From a checkpoint of a small image captioner.
Training: 7600 steps, batches of 256.
Rows from block 3 of the text decoder, named by matrix and row number. Rows with one number belong to one neuron. Each number is 500 + 25 x the weight over its row's rms, rounded and kept within 0 to 999. All counts start at 0. Numbers have three digits each. After the name is the row's rms in percent of the matrix's.
# fc1: MLP up (decoder.blocks.3.mlp.fc1.weight, 1152x192), inputs 117-155
# fc2: MLP down (decoder.blocks.3.mlp.fc2.weight, 192x1152, transposed), outputs 117-155
fc1.985 096:505515500497517502512565506492529526471523522497549434521545518513485520490518515500503513511490529500497521542513538
fc1.986 098:486513511519482505488498525490486515525517511456462529531455495532518511470530481480497557521461488486518508501526518
fc1.987 093:525518498509532532483512507473547470530510462521540434498481456520523505504464468457472505496488535522499478519470517
fc1.988 092:497492503478480477492517527513481533485494486471460497507501488519475560519510528563481499512496516507541495482503532
fc1.989 104:466471499488465512482503461500466466487513478518529467511501521499499514492533535492517565457491491536468453467496509
fc1.990 102:474491466501538496501507472475506520497523484502508474521477500500492517511524491499518527535486494502520506531487504
fc1.991 100:471468465518499484484497553483438462533502543516515503513513513482470524539515504488488504549541488466540512546508469
fc1.992 099:514525471517529501570498520487486537503493499497476501494519514502452528505520476480523491505486498469483510494509485
fc1.993 093:500497518531496508531488496515506552465455481468479520521540524457458515506508491480533494473502541513512490510541537
fc1.994 097:512498531498457482489506454534489521507505524504493553524477540490486521461462513454537525510559544497522512492591512
fc1.995 094:505478518487505507458528495553484533487481517498497572460491479474541512501496476511497503512468483558490556474487531
fc1.996 083:476495531507540464497488457503510496526455465510513470454525499456544489447484490483524532514498501490490494541513501
fc1.997 107:493456509505537514507505532543498484481543495521519471469512491473473495534485498518498454475501522488494494502502557
fc1.998 089:506478487499529489451506503506523508491485489535415536464522496508458487521489527488500496476484508524510484513519541
fc1.999 103:454547530500519528469499514492486469514537496484480462478496482483450471466479464527495561507511473500503507587506500
fc1.1000 106:502500522489530439498460513498510521473526481514539508484480479481525544499497471523545501507486528477515492484522504
fc1.1001 096:441448513523512478495555513514533488505456522503488518520468535542470460562541469485493502441520488530493488475532457
fc1.1002 096:528517517509500489500479503475529492488480505456495498469475537525538465517524505504517537492507519516524466557464506
fc1.1003 093:477498485533540490494479490515533479532491507514485479523488491458523507506497502516510496548527489479462495487465516
fc1.1004 093:501505494463542493527472520509476511535483520452495488482509513534481501479493523522480526514513493486507486490526554
fc1.1005 099:517501520529487472526499496475523505548497515553510505464478504464500511493494491522500490494523486536518517510492526
fc1.1006 102:459515491517502471419454473553486494507537484496519517499497485499507474481514481485536495512502503532479530505478483
fc1.1007 104:502464539484521503493499538481488476465461475526509508482474476525483482456536502469558534503467469538527486453478531
fc1.1008 099:462503513517477503499502531508486487481522483504462485514503479518471483498538488517510494500485497533452490480453464
fc1.1009 103:517490472507529546513501486483499524510449568446479473501485511546469504499504467467501547520462493512530542542467479
fc1.1010 100:472523536495481491538551402493449500485494484525526470522499518469504518497513486511471517487511519502477486477549540
fc1.1011 099:507558524531514496521511490506540534501447522535492513518489501521493498531493532541529460470433492498481466524467526
fc1.1012 105:497480490485535501499500501471494491478520488525512502526439504513509508496512477518511476457468497505479494497529508
fc1.1013 099:505477518460517483495495525546474498492537537479470486501510536507557473479524506488488567525537511480513476479529460
fc1.1014 091:483506501495511487489537498517480441513459463463544512492505544524505500441494504483548552470488513486534507495499542
fc1.1015 098:464535547505505510494532496519520519474505527536517477462527494461501510494532451521490521518530465529486511497470412
fc1.1016 094:504513500507499560502461480507526465446519488501473497499463520455471523483524477500504558533498538501502492487512520
fc1.1017 111:473525485496495433504544478465490516513484484497509500466500566499483495457524499518479504505476494529471521482489526
fc1.1018 103:491525512483476481469501492514495487466466480476502457501470522507457517472523510501495502478525501473530508523517508
fc1.1019 094:507501501511519533486465525510516552513484555496488503493514518502483472462507461528509495512471498515498491520481530
fc1.1020 102:495471574509509519503526516484484529498452505512482498525525506487511481451502521481539497519498555493472467510496488
fc1.1021 104:460488529456515512490498523501506516487506455525481467528472530493477512455518478561508520480482493533517519502485502
fc1.1022 098:540478528523499509498456508493478509522519492466464577513503475539490482514531539497529490537523508564492495502498471
fc1.1023 105:508462507482497444505523512531500513543526497512511509502519461489499498521506502477488558524496466463467470496508534
fc1.1024 097:502524462482552521489492501491521511510505470534453515505502467538511484551482494503505487506523513525496453501498475
fc1.1025 088:517463522512476493459474507511443522536529513494489468520486498452516519480517506459545531506511508516514523499516509
fc1.1026 101:462491512492503489513503502505472463524446516530476463489535492509473491531523487482458511502539485504530512512517500
fc1.1027 102:524474532528451471499471489525505529567483506498488533491527513448470531473493482503477489485526490470508486477461494
fc1.1028 095:477505483462483526453496488499477505486582528476500476524471518475507487512486495533495468518494520535484500523492524
fc1.1029 103:511464436498493492457501508541514493509527501513511551492472518490515513490467476492502484493514511497525503507510534
fc1.1030 104:472488500480508507534450486507482551480456473491466487477491481472534452500507498517481519521529498506496534459503490
fc1.1031 106:475520494513484534533485501510546494519476511516442515475508484521534492512547493469489494506511524527518521492527535
fc1.1032 093:561509483508563486514495522494515480502456488523483480505504475482469519519526504520502524547498501501521477525490535
fc1.1033 096:525543543509496504515510503526469501506493450515511497518532533521490468486484509503489514482442500497481502564518513
fc1.1034 103:501495486486526454538501478491503521529481463498499486472556485504535508532512512545520551458464532485484485460496462
fc1.1035 108:477480495438505490492516502518475529519538494509496520522498498497483481498514486476514517518484506464549511547504529
fc1.1036 105:461537525502498463461493531514529476455533500521532498483453544531488508468509506483530507497520519504491471473527515
fc1.1037 097:460520495467535481489485470491507521522483516431437539520528554470496530442515539471496498493507483491493490474468502
fc1.1038 100:472488549503497465476516477490520530446449444488490531493490516473527516501447479524503501485470483539476517486475485
fc1.1039 112:469502499495490539457478518509509481520504572486536525499513484470521542532501506500498493479475511495497523480484509
fc1.1040 111:487492541481486512494503513532526490484494500493539477525504508441487484493533500519464487473478502460458452491515555
fc1.1041 106:508496515528452548489489497437483541531492491500459455518527492502536453482499531519558516540483492529536451476490479
fc1.1042 096:510497480485503481513515541513511526497543549533510503560489527491490543505496500517490508547484524546531483515559481
fc1.1043 098:468529497499527499534451484502528507529463493475511458528497460461500525453515502536487549456520495484479477464520522
fc1.1044 111:499520499493500507489486505497506533530556517500524476484522455514517576552503539490493520489481545489533541534502480
fc1.1045 093:519515508475479538486475548542510490548495505508507444525484466478491479507493491500482537475516489492537503520513563
fc1.1046 092:472488563484501520470461498471461456489527488526512482513482494470526484481508513465494512525508481531493507512525480
fc1.1047 094:492508514514500460491492463454525531525513487503535498507521501504500486504484498534460577502526560520495506467482508
fc1.1048 100:498486530534512470494540491477512525469516481481496517496514488524489513523497510492496498522479499481557495480470479
fc1.1049 094:462510480528473500528535507533473534535491519504509487510503566561503505519492501442474493496453507518453522525536549
fc1.1050 098:506501534461504536510508531564508529492519538507505486516510542470440505501477477504505471504512546488485516494467485
fc1.1051 095:478532451432499510495494516462473469522530531503508485503487573477508512466522526542546466503482517490476546481493490
fc1.1052 105:463505530515525490522482462501517514558461502485480539514486498486491463496455517506501512565483507450495500506487515
fc1.1053 100:492524490493480532495485480494482491500527471505475472518523504500488569479540549579497473465466514509487509471522465
fc1.1054 104:473483542512526521539468491509471489469496504506546494504484528495469478491531487475557521524520447509464483505459467
fc2.985 096:466490466529515546457499498517505471519503491534456509514491483496546475469503499492464508513519502493483516482501522
fc2.986 088:514536524549502520492472481521501505547513508506491497476536488498473500487481456496551479528478526492471523492513504
fc2.987 087:525480490541469514477439521518475538503503504508497477513517510516501524485537471518494525499486472525527571496471496
fc2.988 098:532474499537538487494461491500464510500527525487529546515507516473465504549515463453526531500450511494498543503514479
fc2.989 101:506493477491544472494486515514498516521489485465485503502499505486477516539512498499504464475544481461546506472512484
fc2.990 095:482513531475466474499454497527492476509455512470476496466494511530518528469464522499521488471498463481442459471499516
fc2.991 101:476456498555548515514484492473487468486526524463551453507531508527544494493525495453532495488468500470515460508474517
fc2.992 094:511479473492479419460513452520557496465480528467520489527522487449465500464511538505465505524473530519536508498528461
fc2.993 099:510539509486539481489508535525503454475533531469467485464480472489517455498448475507520477528495540508498511520485511
fc2.994 100:564519535531518491538502508510503509472516485530511498537489514512471491487499484501514482473458497511462508532503492
fc2.995 095:494517512503488499530487494459476488506518516488480466520468531510490500490476520483477445493516489532483513510505472
fc2.996 089:468500485461504557500519539461468542486521513487547489511503521505484513518524493505493512476461469473518476463495478
fc2.997 108:473509483504493485509484445519485477480482493517474511503519532560496481481550477484495541514523486503532465514480441
fc2.998 086:506517495479462518518480498495473464499490528484554524500494513506462486477504499498518497549526509505490472527473482
fc2.999 101:532457525488465508513440488510495529490492540509456504505535477471548464480486498484480476509505486504472479498520534
fc2.1000 104:542509517516519515498506506496521503508481438455477557502497512468472515486460438490504507485476492484516441466497461
fc2.1001 094:469496534513506479461503479544558509507525553493488458488472543490482484506517499492472487506471526482502505439462519
fc2.1002 099:522516485522497498487524465523525482539489496493487518516477472494494544503480478499483536513484496571509490487508464
fc2.1003 095:433464518495496537558527502493509487480523527484544546492579525475532491499512458531506497497553536490493511514510484
fc2.1004 090:453479527545474469472540525497487485503522511492486517460504497496498565493479484482536466458527509471528505517484497
fc2.1005 103:447520545485533513526484515511503496508542514509506505475513544492480529496505499569537542490496523509484517498499532
fc2.1006 104:489483496530542501490474503513491516470445500527448493502525512459503468495444524544508477492459483534545508517531518
fc2.1007 112:523482481504492460570499540478478509521531558507515486496521493499516470447488483484526496480496514500510493501496469
fc2.1008 095:471526511496540525501463490476510515486522501499505500482482513468526503475499491496497497517489501471513521458510530
fc2.1009 104:502507472492471494501518497423510482494474514503510482498522485465479493477511487453483498465497475492497462492486467
fc2.1010 104:486498528508520495484479508514519480508511523496475515503455492525501538477554498490543484468440491498482520520476467
fc2.1011 104:504512491526513520494494498493528477534456477502511476511504509511509497436485469497489492505457520468503512540492474
fc2.1012 103:492555510537483523520453502481490527513502492507492482511524505497477527512508473489442507522494458519504557518507457
fc2.1013 108:476504455550492466538534539492473494499488490497479481500490510491513499547518520494513486487493491486471556508512487
fc2.1014 091:508515512536435485493507489535491531478521539524496510512491461506522504515513478496526492517513487494524505478465507
fc2.1015 098:514489539485539508505502481473538489461482500527447511511478512499532482520461500492510511484437527480477514504514501
fc2.1016 098:475532482514490509494538460488467501579482519516449460459486549480531512543526486466505432447550479501535474476532508
fc2.1017 101:539472511502484487495491444516494505535458443508478526493489475504500503423497508480491522507533493495547513522478496
fc2.1018 101:483503487503479489471502485525518488511454488477466469479488517435459507507423482490519494546504473497532530501504491
fc2.1019 101:492457484498507479481482541491517508495467490531503464496535497507495524511488511522538491477506503485508518487546466
fc2.1020 102:489516492505499502484512524460514464453503503497506508532529533465513496520506539555504525486514441509489500522492499
fc2.1021 101:488489493522522468515498487487540485498494500505507488481570457552503517512483499504516494512546487473510491489490495
fc2.1022 098:493481519532468503524533481456527521514504488494505499484470539532452529465488541519529483454490535499499524495499507
fc2.1023 099:510491483501503545498451478520478532437540481499500544494485530491493481518503503483487460491532506491523523514521533
fc2.1024 092:477495535507478499510514501536472500479509511474524504474485494501564500533521462497495501506509493513481515541532479
fc2.1025 099:517525500477513506503512479505500526511532501522479473478517493456469450500468499513480494483484462467505468515504497
fc2.1026 095:509529496535515522497468490486527478497555516485500521508537459506504478480509521513446477514496536496499524502502565
fc2.1027 095:467484491502483543525489504504506498518530495470518568423497482514515515497491503547515506440448527496501497484496480
fc2.1028 091:517525532511490468471461502524482520499468484522458517474517486517547470511498518505531509478509479522514505525519481
fc2.1029 103:509505500473508492514491531515486510525512491483485479472524507545530508444492470556479509501468495534495466450511511
fc2.1030 098:496503486547454453457504554498555519493515496502535469489534489486506490523522513460469516501496467470516515520481494
fc2.1031 101:480510501502475465531482529504487515543485499516469567544490469507530509495488494493491516455479487494518519509524509
fc2.1032 091:489472492512490505487490474505487527518532455493482495493541479535524497514536490493461534477506501505521492457483523
fc2.1033 096:504488537545469547484514479499517555519500492489549521472502523496486508476563508459544497506552480514525483488535504
fc2.1034 101:531533530494502465511461489510517463460531472503460472513500525508499529466498488544503492515441503498479514476511490
fc2.1035 099:483497480529472440496498518523537491473465542486499488522529479512519454486491485549476496514503545493485488520534509
fc2.1036 107:479528527498488475517507487517525502513457504520508504521484522507503463518462496511512504539471506509509504479457483
fc2.1037 101:464501540526455483494469480493500518496503437480548496557493514507569484532501477503484487486515497551486484508479509
fc2.1038 098:485490463472518588484468515506532501507481473519516517510514486533486506491538476498483508541470498491518524514471514
fc2.1039 108:545494526476517523487471470514505484485492496503497513470498519476497485492522516525517504484505512516543461538509495
fc2.1040 108:509481509501498542543528469497551527502495510491516497499498535496503477524522528496528467531490507519491518510529538
fc2.1041 106:495554500469483462456524447506503464545465521504495476497466478487494491479502513531489508498476536437506486511506508
fc2.1042 095:519507493455489494519452510514509541478548468449481485462468515502483476447513471555502538501469491486457487480499519
fc2.1043 093:489468491489493600484497501504482506481513504430504475496499493506477472539534484495518479488508500460474506524450496
fc2.1044 114:558506507491485480513494484523481516533519494482523541527490452507489500497504468522539486459498464492514503489495520
fc2.1045 092:474468480508543533484476513447521447481503481476491504491549544495499462493458473474495514511501554504493483514518544
fc2.1046 103:501452537487516500493487498517479494471484480486480562488464493487539510515490509480535496495464497492514498491483496
fc2.1047 088:503497487537490496488493467546508453490514497503533558483551493456517494518507473491482533515524508471509489484507504
fc2.1048 102:488475516490459536529480460500486480500521472466510510521515499446506493517545471503543524511500499506524532483511513
fc2.1049 089:491485506486480488523510480510502472473512488477510475449529454501515523506493546507515535517461463512523499498459511
fc2.1050 102:488460501505549491511481456484463515498508477501438517455570516512510478516522479495506434481451471464514503510527480
fc2.1051 091:507495456507473503438498488507528527546509492502499497506520460480481491484499448479511467533519470497521498528464503
fc2.1052 108:516503498471501504474496504523486487466519493494503541429469487570545560527505516473485494473470450522504502481484484
fc2.1053 107:516457472480510497453494462465479519497526478501507471508513483502479505500533440477484515510502496489460492478494507
fc2.1054 099:472505551480524443500472525493496468481486517509504508521524462494501499533502509467464534512476483511530506454509467