config = dict(
    image_size=64,
    rotation_deg=10,
    encoder_arch='efficientnet',
    encoder_expansion=6,
    decoder_activation='relu',
    decoder_fused_qkv=False,
    decoder_inner_norm=False,
    decoder_cross_attention_every=1,
    muon_scale='match_rms_adamw',
    orthogonalizer='newton_schulz_5',
    adamw_lr_other_params=0.001,
    ema_decay=0.99,
    decay_fraction=0.4,
    weight_decay=0.2,
)
Rows from block 12 of the image encoder of a small image captioner, named by matrix and row number. Rows with one number belong to one channel. Each number is 128 + 24 x the weight over its row's rms, rounded and kept within 0 to 255. All counts start at 0.
After each channel's rows are labels from the 100 images, of 14848, where the channel reaches its highest value: "top examples" is what is common among them; "patch colour" is the nearest of a few named colours to the mean colour under the peak. Only what is clearly more common there than usual is listed. The data: photos with spoken descriptions (Open Images, Localized Narratives).
# convs0: expand pointwise conv (encoder.blocks.12.convs.0.weight, 720x120x1x1), inputs 0-119
# convs1: depthwise 5x5 conv (encoder.blocks.12.convs.1.weight, 720x1x5x5, trained with AdamW), a 5x5 kernel
# convs2: project pointwise conv (encoder.blocks.12.convs.2.weight, 120x720x1x1, transposed), outputs 0-119

convs0.108 [120 148 126 124 149 150 142 142 122 157  95 132  98  89 112 156 102 112 153 116 131 132 144 158 130 137 131  94 117 126 159  94 124 153 174 117  93  92 137 132 120 157 145 155 113 177  94 149 117 152 104 111  84 110 153 147 160 102 116 141 105 113 122 161 121 160 145 164 104 155  94 160 115 152 133 121 156 136 134 125 140 121 103 137 123 171 138 119 136  95  85  92 129 160 145 131 168 127 169 109 175 122 130 120 143  87 187 114 124 116 159  96 146 168 121 156 115 139 169 145]
convs1.108 [133 147 174 132 140 164 146 163 127 167 154 147 166 140 168 113 120 134 105 137 117 123 128  89 105]
convs2.108 [146 156  89 125 132  88 105  95 126 133 123 160 114  99  70 128 153 138 130 143 138 121  71 107 160 105 126  96 119 180 134 141 161 156 124  87 165 124 112 130 129 107 133 157 124 126 156 120 148 166 104 114 119 126 129 110 201 153 100 162 124 122 129  90 122 166 134 171 147 147 121 135 153 158 123 103 104 105 184 104 126 128 111 130  85 111 153 109 122 112 121 142 106  93 129  97 128 131 123 129 124 151 112 143 149 168 119 110 112 134 116 179 146 114 109  93 134 103 149 124]
top examples: text has "trees"; text has "sky"; text has "buildings"; text has "poles"
patch colour: grey

convs0.666 [123 117  82 106 123 113 140 176 137 134 142 165 149 118 106 110 117  75  99 123 113 144 155 141 134 132 152 122 122 154 112 124 147 140 161  60 125 161 105 108 106 126 124 102 129 132 140 151 123 126 116 173 128 102 141 115 128 180 140 144 126  93 157 130 113 129 145 111 146 150 118 126 104 130 123 135 119 159 124 146 132  98 115 127  85 104 119 164 132 130  89  97 116 123 132 125 108 143  97 147 146  99 104 111 120 123 134 125  63 172  95 131  85 197 105 165 150 153 127  75]
convs1.666 [119  98 109 104 137 106 104 116 141 141  95  97 117 160 134  98 102 152 165 128 103 123 180 154 115]
convs2.666 [121 110 169 127 124 120 154  94 142 147 163 155 117 120 120 164 123 150 150 169 114  71 136 138 145 172  63 174 127 148 119 127 135 164 105 119 129 153 121 111 154 127 104 126  65 110 133  93 129 129 148 143 165 109 126 110 162 149 161  89  82 117 162 128 102 131 123 123 157 116 107 122 135 145 100 124 118 149 149 101 123 149 160 143 143 116 140 102 153 110 106 112 141 135 121 123 111 169 102 162 125 111 138  90 131 189  96 107 100  88  99 133 123 143 143 104 108 113 137 116]
top examples: text has "wearing"; text has "woman"
patch colour: pink

convs0.81 [140  92 134 142 116  87 151 140 124 109 115 145 104 137  52 142 133 119 125 102 121 117 110 105 124 104 158  98 100  88 117 113  90 137 102 107 107 124 123 113 202 165 147 111 119 159 130 129 146 110 135 138 104 118 125 121 142  94 135  98 132 163 164 137 151 131 116 100 170 134 131 112 149 128  95 108 109 107 152  89 141 124 160 141 114 118 131 189 154 158 153  95 168 133 141 137  99 140 136 129  92 122 160 132  94 107 150 119  92 100 150 111 171 161 124 106 134 147  97 113]
convs1.81 [128 135 147 133 147 130 124 130 119 123 138 121  95 107 120 132 163 159 138 139 123 183 207 123 124]
convs2.81 [ 93 179 105 140 135  77 122 124 155 140 135 139 169 156 153 137 142 130 112 162 137 134 105 125 133 120 139 145 103 125 136 184 119 155 129 139 126 145 147 144 164 167 119 140 152 104 142 189  88 152 142 100 136  90  89 123 140 141 122 148 138 113 130 119 107  69 152 104 120 147 153 118  99 156 112 126 124 123 124 100 113 124 166  99 102  84 127  54 143 114 120 136 109 144 145 151 178 141 105  95 100 128 152 144 122 133 135 134 132 169 121 137  90 131  95 143 145 144 103 124]
top examples: text has "table"
patch colour: pink

convs0.581 [129  74 152 128 134 116 148 127 130 127 167 153 144 185 140 115 134 128  94 116  82 144 126 132 104 124 117 128 108 135 166 142 147 186 127 142 124 135 129 189 124 120 131  90 172  91  94 128 129 134 154 152 123 147  96 126 118  90 101 128 122  85 132 130  92 158 155 129  75 118 133 142 127 122 150 129 114 125 112 134 113 151 127 164 147  88 127 122 100 146 142 158 118 149 114 134 146 127 123 129 126  80  87 123 148  69  96 105 148 143 120 160 148 139 123 118  57 116 138 146]
convs1.581 [149 143 149 132 133 141 136 153 115 121 177 155 175 168 143 118 107 123 132 109  95  99 114  87 108]
convs2.581 [ 97 119  68 138 119 134 132 113 116 138 104 114  55 134 121 160 163 163 147  95  80 157 127 167 152 120  70 169 111 122 118 146 154  90 108 141 141 139 136 115  96  73 115  91 153 139 135 129 131 134 137 108 150 135 130 111 150 137 132 106 132 155 137 109 126 180 119 130 142 108 144 152 143 124 116 110 132 144 110 146 112 141 142 132 135 127 144 152  92  55 146 136 122 139  97 192 148 119 114 137 143 140 141 150 128 179 132 137 154 150 119 134 152 141 134 125 128 117 159  92]
top examples: text has "sky"; text has "trees"; text has "clouds"; text has "buildings"
patch colour: pink; white

convs0.719 [ 96  83 151 127 116  80 131 135 136  95 131 132 122 196 113 170 151 156  95 122 123 127 146 144 124 125 116 132 138 132 137 136 183 126 161  91  94 121 150 188 177  97 106 143 170 100 110 140 112 117 136 121 135 142 163 123 104  93 123 135 158 123 154 116 114 180 111 122 121 104 111 133 113 144 116 137 120 118  86 151 154 125 135 118 141  94 114 145  96 155 184 137 155 135 158 134 127 127 102 108 135 113  98 119 100  74  93 118 106 115  98 133 139 114 119 149 105 113 160 135]
convs1.719 [130 131 147 140 138 149 144 181 129 143 162 145 171 130 148 125 103 129 108 105 100  99  92 103  93]
convs2.719 [129 117  93 108 128 161 124 110  76  85 141  98 129 120 120 151 177 127 132 103 160 157 107 130 122  95 106 117 112 130 170 124 143 147 125 126 133 133  71 154 160 121  99 126 162 145  99 113 137  90 133 164 105 116 112  88 128 123 150 123 132 132 146 114 102 157 123  90 121  96 126 149 133 113 103 140 135 165 151 138 127 115 149 140 171 142 137 131  99 108  95 184 110 124  85 133 125 107 113 161 137 130 120 128 118 152  94 165 169 117 119 101 107 160 151  92  72 153 156  94]
top examples: text has "sky"; text has "buildings"
patch colour: pink

convs0.598 [134 126  91 128 115 151 122 147 143  61 115 119 116 124 108 143 141 134  83 153 122 150 148 164 100 125 149 152 135 117 100 155 172 137 159  99 112 110 150 127 115 108 122 130 100 121 166 129  84 141 112 140 113 182 109 122 179 107  83 131 132 109 106 126 125 175 130 124 137 109 121 112 112 100 117 105 113 103 133 102 104  60  89 123 139  88 143 130 151 148 106 129 107 131 105 123 128 110 101 154 125 116 141 144 139  80 109 107 122 132 148 194 119 177 131 116 133 104  96 107]
convs1.598 [ 83  85  85 121 117 107 122 140 142 105 111 149 180 155 110 110 126 147 132 135 109 111 108 100 119]
convs2.598 [124 138 157 125 130 174 123  66 106 124 132 144  93 140 130 104 153 100 155 130 133  98 132 154 132 125 114 123 104 109 129 176 143 144 138 132 135 139 157 131 122 122  98 152 143 150 154 100 160 136 103 104 144 158 125 105 161 135  98 125 154 124 154  92 124 133 118 101 117 128 120 129 131 109 138 113 115 137 120 156 155 169 148  83 162 121  67 154 111 156  85 130 128 116 117 109 126 115 118 156 107 131 159 167  99 204 136 172 122 169 113 173 142 145 139  92 139 121 174 152]
top examples: text has "wearing"; text has "woman"; text has "smiling"
patch colour: pink

convs0.61 [129 131 126 144 171 146 142 135 153 122 124 111 142  98 149 115  94 127 128  92 133  89 153  71 161 121 138 123 111 149 115 108 132 153 104 134 117 144 112 134 147 134 174 120 169 119 145 124 186 150 117 145 146 163 167 132 123 141 135 127 127  90 113  86 127 110 110  93  86 128 122 141  99 155 151 145 127 117 156 115 122 161 120  81 150 134 104 150 126 133 126 140 102 118 155 182 134 112 173  80  95 152 125 147 180 117 121  55 122 123 139 129 117  89 126  93 133 107 136 149]
convs1.61 [114 112 110 148 121 123 135 108 133 134 131 110 115 105 109 135  99 136 166 128 162 177 193 152 154]
convs2.61 [129 150 133 117 166 147 124 140  95 102 143 134 138  82 116 117 123 100 137 124 141  87 134  77 116 129 134 102 120 173 144 113 109 130 121 123 126 103 134 105 137 140 150 192 108 123 146 106 104 143 144 137 114 164 121 143  99 156 136 121 121 130 103 170 189 101 127 126 120  89 134  71 114 119 143 119 132 153 134  91  76  87 119 155 132 124 122 115 168 130 126 142  98 133 136 179  97 115 121 183  98 132  97 136 134 139 116  97 110 108 151 157 151  71 128 130 164 141 154 114]
top examples: text has "trees"; text has "sky"; text has "buildings"; text has "poles"
patch colour: white

convs0.701 [ 94 119 151 106  88 148 111 160  65 129 146  76 145 119 129 135  98 122 149 127 133 138 134 193 122 130 135 135 111  65 138 114 114 115  88  98 111 117 138 142 117 132 138 171 135 139 135 127 178 129 128 150 111 136 144 114 148  94 119 125 137 167 113 144 115  91 125 112 123 132 126  96 143 122 129 159 141 115 134 141 155 104 121 146 126 118 102 113 140 119 178  85 179 137 166 110  88 131 150 133 156 133  81 104 125 123 107 148 172 113 123  68 158 147 120 113 159 102 140 150]
convs1.701 [ 99  89 128 129 125 101  92 122 147 120  80  89 143 142 136  98  80 108 137 140 102 108 134 142 137]
convs2.701 [111 148  94 143  78 107 143 124 145  97  80 100 135 112 119 157  91 108 105 155 119 125 122 165 122  96  98 143 150 155 137 122  97 121  86 103 126 144 124  99 133 149 104 116 155 108 119 123 125 143 142 115 159 129 149  95 136 120 131 131 124 132 148 125 133 106 131 157 108 109 140 119 118 172 116 152 144 135  96 130  92 117  96 141 212 107 154 138 135 131 146  80 166 103 169 100  95 121 123 118 102 123 149 123 102 125 165 133 190 105 116  79 160 156 102 138 112 150 137 144]
top examples: text has "trees"; text has "road"
patch colour: grey

convs0.422 [123 130 102 127 127 100  77 111 137 131  78  89 140 137 147 112 181  93  92 145 130 127 115 161 101 125 127 122 169  91 145 115 125  90 119 111 124 124 111 114 113 166 129 103 117 159 146 119 128 168 158 150 125 107 124 158 131 113 108 136 106 120  90 160 156 144  97 126 127 144 169  89 111 161 159 124 185  88 133 133 130 134 124 187 113 111 145 130 116 117  86 121  73 132 128 107  93 101 135 103 162 109 116 138 140  84 120 128 156 156 126 105 140 157 107 147 103 146 104 135]
convs1.422 [117 117 131 107  94 158 151 144 134 136 170 175 162 154 165 143 158 148 121 128 120 134 102 107  97]
convs2.422 [158  75 141 123  99 141 173 111 138 177  91 113 118 105 134 126 128 124  86 101  88 144 119 130 140 114 164 115 102 138 111 142 100 103 133 129 150 107 124 114 144 122 121 165  90 137 135 110 136 148  91 194  70 119 131 113 123 124 151 129 120 125 132 122 131 130 119 161 132 131 142 186 132 121 106 134 124  85 116  79 127 146 143 123 169 127 162 132 129  89 128 136 126  94 169 138 139 142 109 136 145 161 115 122  48 136 132 143 132 146 168 120 125 150 166 154 162 124 112 126]
top examples: text has "trees"; text has "sky"; text has "plants"
patch colour: grey

convs0.415 [138 115 130 126 135 147 174 141 163 115 116 155 141 128 132 112 162  99 139 153 102  94 139  70 126 119 154 143 128 123 154 121 170 177 142 115 121 138 112 151 123 129 125 144  99 133 115 129 102 115 161 153 146 100 154 115  83 126 112 102 212 109 137 147 161 147 115  98 182 131  94 129 145  99 104 102 140 106 128 113 144 116 107 146 114 149 127 118 144 101 101 124 174  91 132 107  96 102 134  68 152 138 143 127 150 113 153 171 103 149 131 146 135 140 120 130 131 130 113 180]
convs1.415 [108 113 111 118 102 119 123 112 120 110 130 120 136 121 120 143 142 172 145 131 156 160 179 193 149]
convs2.415 [140 128 135 104  81 138 126 109 178  73 116 114 169  90 159 129 135 160 123 120  83 118 137 119 173 102 119  62 123  91 195 150 138 163 142 144 120 137 117 155 159 142 148 137 116 138 172 120 131 120 158 120 167 134 108 134 164 130 140 145 126 114 127 118 141 151 151 103 139 127 168 111 136 144 124 120 135 127 127 146 151  92 114 124 122 151 162 159 118 138 131 152 118  85 139 122 114 137  99 139 161 136 102 109 156 124 170 107  95 179 125 151 122 144 128 177 123 104 127 101]
top examples: text has "wearing"; text has "man"; text has "smiling"; text has "woman"
patch colour: pink